{
  "model": "image classifier",
  "dataset": "Sentinel-2 satellite tiles (TerraMesh)",
  "train_examples": 145000,
  "image_size": 32,
  "crop_scale_min": 0.7,
  "horizontal_flip": false,
  "translate": 0.06,
  "targets": ["main land cover"],
  "num_classes": 9,
  "arch": "inception",
  "norm": "batchnorm",
  "activation": "gelu",
  "depths": [4, 4, 4, 4],
  "kernel_size": 3,
  "stem": "deep",
  "widths": [128, 256, 512, 1024],
  "label_smoothing": 0.05,
  "loss": "cross_entropy",
  "init": "trunc_normal_002",
  "optimizer": "adamw",
  "lr": 0.0037,
  "beta1": 0.9,
  "beta2": 0.95,
  "eps": 1e-10,
  "steps": 6000,
  "batch_size": 256,
  "epochs": 10.6,
  "lr_schedule": "linear",
  "final_lr_fraction": 0.1,
  "warmup_steps": 300,
  "weight_decay": 0.2
}
Rows from block 6 of a small image classifier, named by matrix and row number. Rows with one number belong to one channel. Each number is 128 + 24 x the weight over its row's rms, rounded and kept within 0 to 255. All counts start at 0. Numbers have three digits each. After the name is the row's rms in percent of the matrix's.
After each channel's rows are labels from the 100 images, of 14848, where the channel reaches its highest value: "peak on" is the class under the peak; "strongest on" is what is common among them. Only what is clearly more common there than usual is listed. The data: Sentinel-2 satellite tiles (TerraMesh).
# r30: branch 2 reduce pointwise conv (model.blocks.6.r3.0.weight, 64x256x1x1), inputs 0-42
# b30: branch 2 3x3 conv (model.blocks.6.b3.0.weight, 96x64x3x3, transposed, each kernel summed), outputs 0-47

r30.46 119:145150139146141142129142168141143146143132139146143138139142163149137133136129141137138142143139138146166135165143141155135164137
b30.46 110:112110132132133140112081101098132078093127115108113139094114105140093107138105116134138087141137084140097138141139112138100139098139087132140117
peak on: water
strongest on: water; snow or ice; main land cover: snow or ice; main land cover: water

r30.16 105:142141134139131124135181106163173140172138165113175130146166119136151160145130132129177173158180134101109139107176162133125115134
b30.16 112:088094146150143134078119114149146121122147090080091141100135113160110085139110138146160110137137113161141146161161084147099161128160126150160100
peak on: crops
strongest on: main land cover: crops

r30.7 140:118121118132115103129143083141142134142128126105144116138143121132141148141128116116143144141143124103116138117142141129117120118
b30.7 088:099106143145140114091087105158138089098158101084105131080138083117084104125103115142129078117112081126137143123133094145080123108123113143115119
peak on: crops
strongest on: crops; built area; main land cover: crops

r30.58 117:138137133138130123133165105165164136162133155117163132145162121137153158146129131125163162159165132104109138110162161135123118132
b30.58 100:086091147149145133073111115148145112119144088076089140092137108152102083137109133146156102138134107156137146156158081144092154126155118149151101
peak on: crops
strongest on: main land cover: crops

r30.32 084:223211104153105108149076140102074150072165119110073102078070129145074109072131104185078075101078105133137131124075102139167135103
b30.32 089:132136095094093083133134115120094134133099133132134095127110131146123132094117131095148132081095135148134096148146133089134145129148126095146138
peak on: snow or ice
strongest on: snow or ice; main land cover: snow or ice

r30.3 079:221207093154094094150084127095081157083166109100082090087082126146084110083134091184085083097086092140135120120084098136174128093
b30.3 093:134137093092090084135134116122092133134103134133136088127110132140123135089118133092144132085089134143135088142141135087133140132142130093140139
peak on: snow or ice
strongest on: snow or ice; main land cover: snow or ice

r30.36 137:140145131135128126123162123150163123161123160120162132145158132136150137147120130124159161149161131108128137130162147137119132132
b30.36 085:107105149153148142086114136146147112121146107094111150105145116165117088148121120150162103146147119162151156165165090154111164113163106151161110
peak on: crops
strongest on: main land cover: rangeland

r30.4 085:215208107150110112148073140101068145070163123113071106075067129145072112071130107185075070102075109131139130128071103141168133108
b30.4 094:133135095094093087131138119119094136130101132133134093128111132151124130094117130096149135086095137150135093152150132091136150128148128096151136
peak on: snow or ice
strongest on: snow or ice; main land cover: snow or ice

r30.18 108:147156138150139140123150154153153145149126160143153136146152173154147133147119138128147152155150137130177138176153149161123175138
b30.18 104:112111137138137143111079106109137078106131116112111139100130094143098113139112117137138086146141077142102142143140109140099142100141092138143118
peak on: water
strongest on: water; flooded vegetation; main land cover: water

r30.30 090:144144157151156157114158106166156148153121175172156157152154176156150144149104157117155154167158147120168150165156163164113177156
b30.30 079:123118145144142152132069107102145070123134126134120148123140096120112127148113121142122083154148073122113147120123128146114122104123087147121119
peak on: snow or ice
strongest on: snow or ice; main land cover: snow or ice

r30.39 119:145154136149138139122145163145146144145126145142145137143144166154141130140118137129141144148141134137171131169146144157125169136
b30.39 112:112110136135135139111080102104135078100129115110111138096124098143093109138108117134138087142137080142097138143140109138099142097141091135143117
peak on: water
strongest on: water; flooded vegetation; main land cover: water

r30.34 104:133134157146159164124139157162138144139129132187140158152139156152144151142120160128135140161136158151140137138140162155125155157
b30.34 108:118113134133135141119073105093134072088126121117117139102121098120096114139106104135126083142136078124102140123125119139104121090122085135120121
peak on: snow or ice
strongest on: snow or ice; main land cover: snow or ice

r30.11 110:115115082128073062131141079133139135139129110083140080141140123129141142142135078116141142134142088123118112119140134127120121082
b30.11 071:116124132135124094111092115159128092070150125098130113087111089118081120104117097130137089099086083133142128127138110128089130099131112131119143
peak on: crops
strongest on: crops; main land cover: crops

r30.50 085:144150152156152155112158126167159150158120175168159152153157183164154144154108152115155158172158149119176150174159168170111183153
b30.50 090:121114141141139148125071106104141070114133123125116143113136094127102124143114116140130083149143072130107145127130124142107128100130088144127122
peak on: snow or ice
strongest on: snow or ice; main land cover: snow or ice

r30.2 103:150156137147132134126169120147170136169128189133171136159169167151162141162127136124167169149168132104171139176171147161121167137
b30.2 101:103116137139137146105078123128133082118139115109113140107134074150108100140118107137148077151140072149127144150148098146095148097148095136149116
peak on: water
strongest on: water; flooded vegetation; main land cover: water

r30.62 084:215208105151108111146072140102069149070162119114069107075066130144070112071131107181072067101074108130139129127071104138170134106
b30.62 090:134136093095092088133137119119093137130101132134136091127110133151124131094119131094148135089096139150135093152149134090135151128149131094153137
peak on: snow or ice
strongest on: snow or ice; main land cover: snow or ice

r30.23 126:146152133146136136124145164143146142146128149138146133140145164147141127140121134132141146146142133135170127169146141153128167133
b30.23 108:109110135135135140109082101106136083103129115108110138097128096147093107138107118136141088142136080145100139148143107138097146097144094136148115
peak on: water
strongest on: water; flooded vegetation; main land cover: water