From a checkpoint of a small image classifier: 6000 steps, batches of 256.
Rows from block 10 of a small image classifier, named by matrix and row number. Each number is 128 + 32 x the weight over its row's rms, rounded and kept within 0 to 255. All counts start at 0. Numbers have three digits each.
After each channel's rows are labels from the 100 images, of 14848, where the channel reaches its highest value: "lies over" is the class under the peak. Only what is clearly more common there than usual is listed. The data: Sentinel-2 satellite tiles (TerraMesh).
# r30: branch 2 reduce pointwise conv (model.blocks.10.r3.0.weight, 128x512x1x1), inputs 364-415

r30.73:112117106122118104102107119099105093108091111114105097100101113123131125114123112124110111098099108100107116121105097125131125102101099106099097101115112101
lies over: snow or ice

r30.121:133147129152154139102126151093124134139147144143141099078076140142137156101141134116143136084078095093133128155089085118135148086145138090142139149126148144
lies over: trees; water

r30.89:117123109122129097090094125087100089117096116116117090088096118125134134103131114123118110097086097090110121123091086133136134092094100096104103112116120105
lies over: snow or ice

r30.56:108118103115117098092100117090099090105091110113106089091096113119128126108121110121110107095090101091102112116093089123127128095092096100097093105113111096
lies over: snow or ice

r30.105:130143132139130134129135148120120128116116132109121118119122112141157146133145114149131112119117124114132134138121114138157148118128123124122109123126134123
lies over: snow or ice

r30.123:111121106121120104101106122096100094106093111108108094095101110123134131118125109121112105099098108096107115124101096123133130100097099106102093107110116101
lies over: snow or ice

r30.107:117122110122126100093095125088105092115097115120114097089098120125135133108131118126116114096088101094109120123088088128134131093098100101104103108119118105
lies over: snow or ice

r30.29:122140116144146134103124144098107124126131136114136088071069109135128145099131105099136104082074091092120118150087089095130134081134124084129118146100140134
lies over: trees

r30.46:117122115135125140126142125116125135119132128131125120121115130125098140114104122108127125097130122125118114141139116091110115115143126118134114139115125137
lies over: water

r30.30:091087085081096085100104087107083090097088084136095107119093136082090100076096132124086133086112080106087092083120106104084096089100084078086093087131086089
lies over: crops; water

r30.87:127147120146150145123120152122092134129132143093142108094089088139140150109140089106139084111104104127124124153118121090134146109139126103129120150091147134
lies over: trees

r30.22:104106101103108095096095110093099097101092102111104096101096111107119121104111109121102106095096099093099106104095091112114120094093094098093093097112103092
lies over: snow or ice

r30.49:107117103113113098093102119089097087100091110111103086087095110116126127109119109119109104095084102085102111114087085118127129093090096100099089107111113097
lies over: snow or ice

r30.1:090086089102097112121134086122104108092091088093093112112104092101085093119092091076088092105112117118091088102129111080098089115120094117091098084087081097
lies over: water

r30.53:086083085091096095110121083119088100099089082116095110120098117088080094093094115097084117094115086120086086088126119088084089101104088086086093079108080092
lies over: crops; water

r30.91:140146154141142149137139151129123144131142137116135147134124119139161159135158122153138121141124120133155147142124131145156161119149149120136136131132142134
lies over: snow or ice

r30.88:126137119140146138112130142103119136126139134136135103085081133133135150108134128112131128090087101103123118146099093113130144091143128096130129143120137132
lies over: trees

r30.75:090085086095103100120126085129090099104089083118103119134102115094083096098099114089089113103129094137089091093143136090086088112111090094089102080105084096
lies over: crops; water

r30.58:120138113138142142117118143119095126123123134088133106092092083133139145111134085097133081117098106123118114143107118091131145109129120105123118139087138126
lies over: trees

r30.119:119123111119124100093090125084105094115097116122113103094092124121137134103129121130119117098093093093111121119091087130132135087099105091106107111122119105
lies over: snow or ice

r30.83:148158159151139154141142163127130149129140150123129141125133125152168159138158128147147128146126126125159155153117127144171167124148148126143131143133152143
lies over: snow or ice

r30.52:105121104120116104101113123095102093102093112109105092097101112122131131116121111122111106099096111095105110122102095117133131102097099109099091108113114097
lies over: snow or ice

r30.11:126122113125140101091089123087112094130101116129127105097095128127143138103144125134118120099098093098117127126096091147138134090102101092106127105126118108
lies over: snow or ice

r30.59:107124099121126115087103128089082104105115124102117087079058098113110126083118094094120092079080075094104101128098088080109123074113109071116105135092126118
lies over: trees

r30.4:129138118131136109094096140092087088127099130113126089083099111137141149102137110112131104105090091095120137133090089146145146093094107094116111128111134117
lies over: built area

r30.13:132129125134146111100096130092124106139107121131131120104102132138146141111146130135128126107112100111128139136107102154149134094116115096117135108131124120
lies over: snow or ice

r30.51:090088088095105105125129085137094102106090086118104126143111117096084099105102115091088116110139102145090092097158142091089088120114090103091103080106083097
lies over: water

r30.14:114119105116122098092095121089103091112093114119113096091096119117131132105125116123113112095092098093107116119093088125129130091096099098100098108115116101
lies over: snow or ice

r30.55:089088088092099096109117090117085099101091085116100112117094118091084097088100115093087115095114085120090088089125120091087094099106089085090098085106086094
lies over: crops; water

r30.124:100100093115112125121128103120106114103101102082108115109104082113103116120106080080103080109119118125099097116127118087106118117125102116101109104077097104
lies over: water

r30.79:092092090101094116124144092126087106088096094095091100098106095097088097115089095091092097105102117113092093101115118078095100116118092117093084092090085098
lies over: water

r30.48:084084082096090113135156084145103109087090084123089123141125121093075091122091121114086122113144127145087084098164139082092083135125088128088089079117076097
lies over: water

r30.94:116138112140144140108111145104097129121133135099138107092071092131133148105133090090131089093098094112116111146114101082126143090140124090125122143088139129
lies over: trees

r30.36:109109105111107112123120108124112113104111106120109131137143121111095123115103116107110116146141127138106113111148137098105109140117104130109120115110111111
lies over: crops

r30.47:102102097114107121117128104120103112100100103086105107105106083111103111121104084083104084108113120118099099113124115090108116117122098121099102101081095103
lies over: water

r30.12:091086085096102102123125085138092100105089085116103124141111114094082099102098114090087113108136100140091089094152137091089089119112087103090101080106081096
lies over: water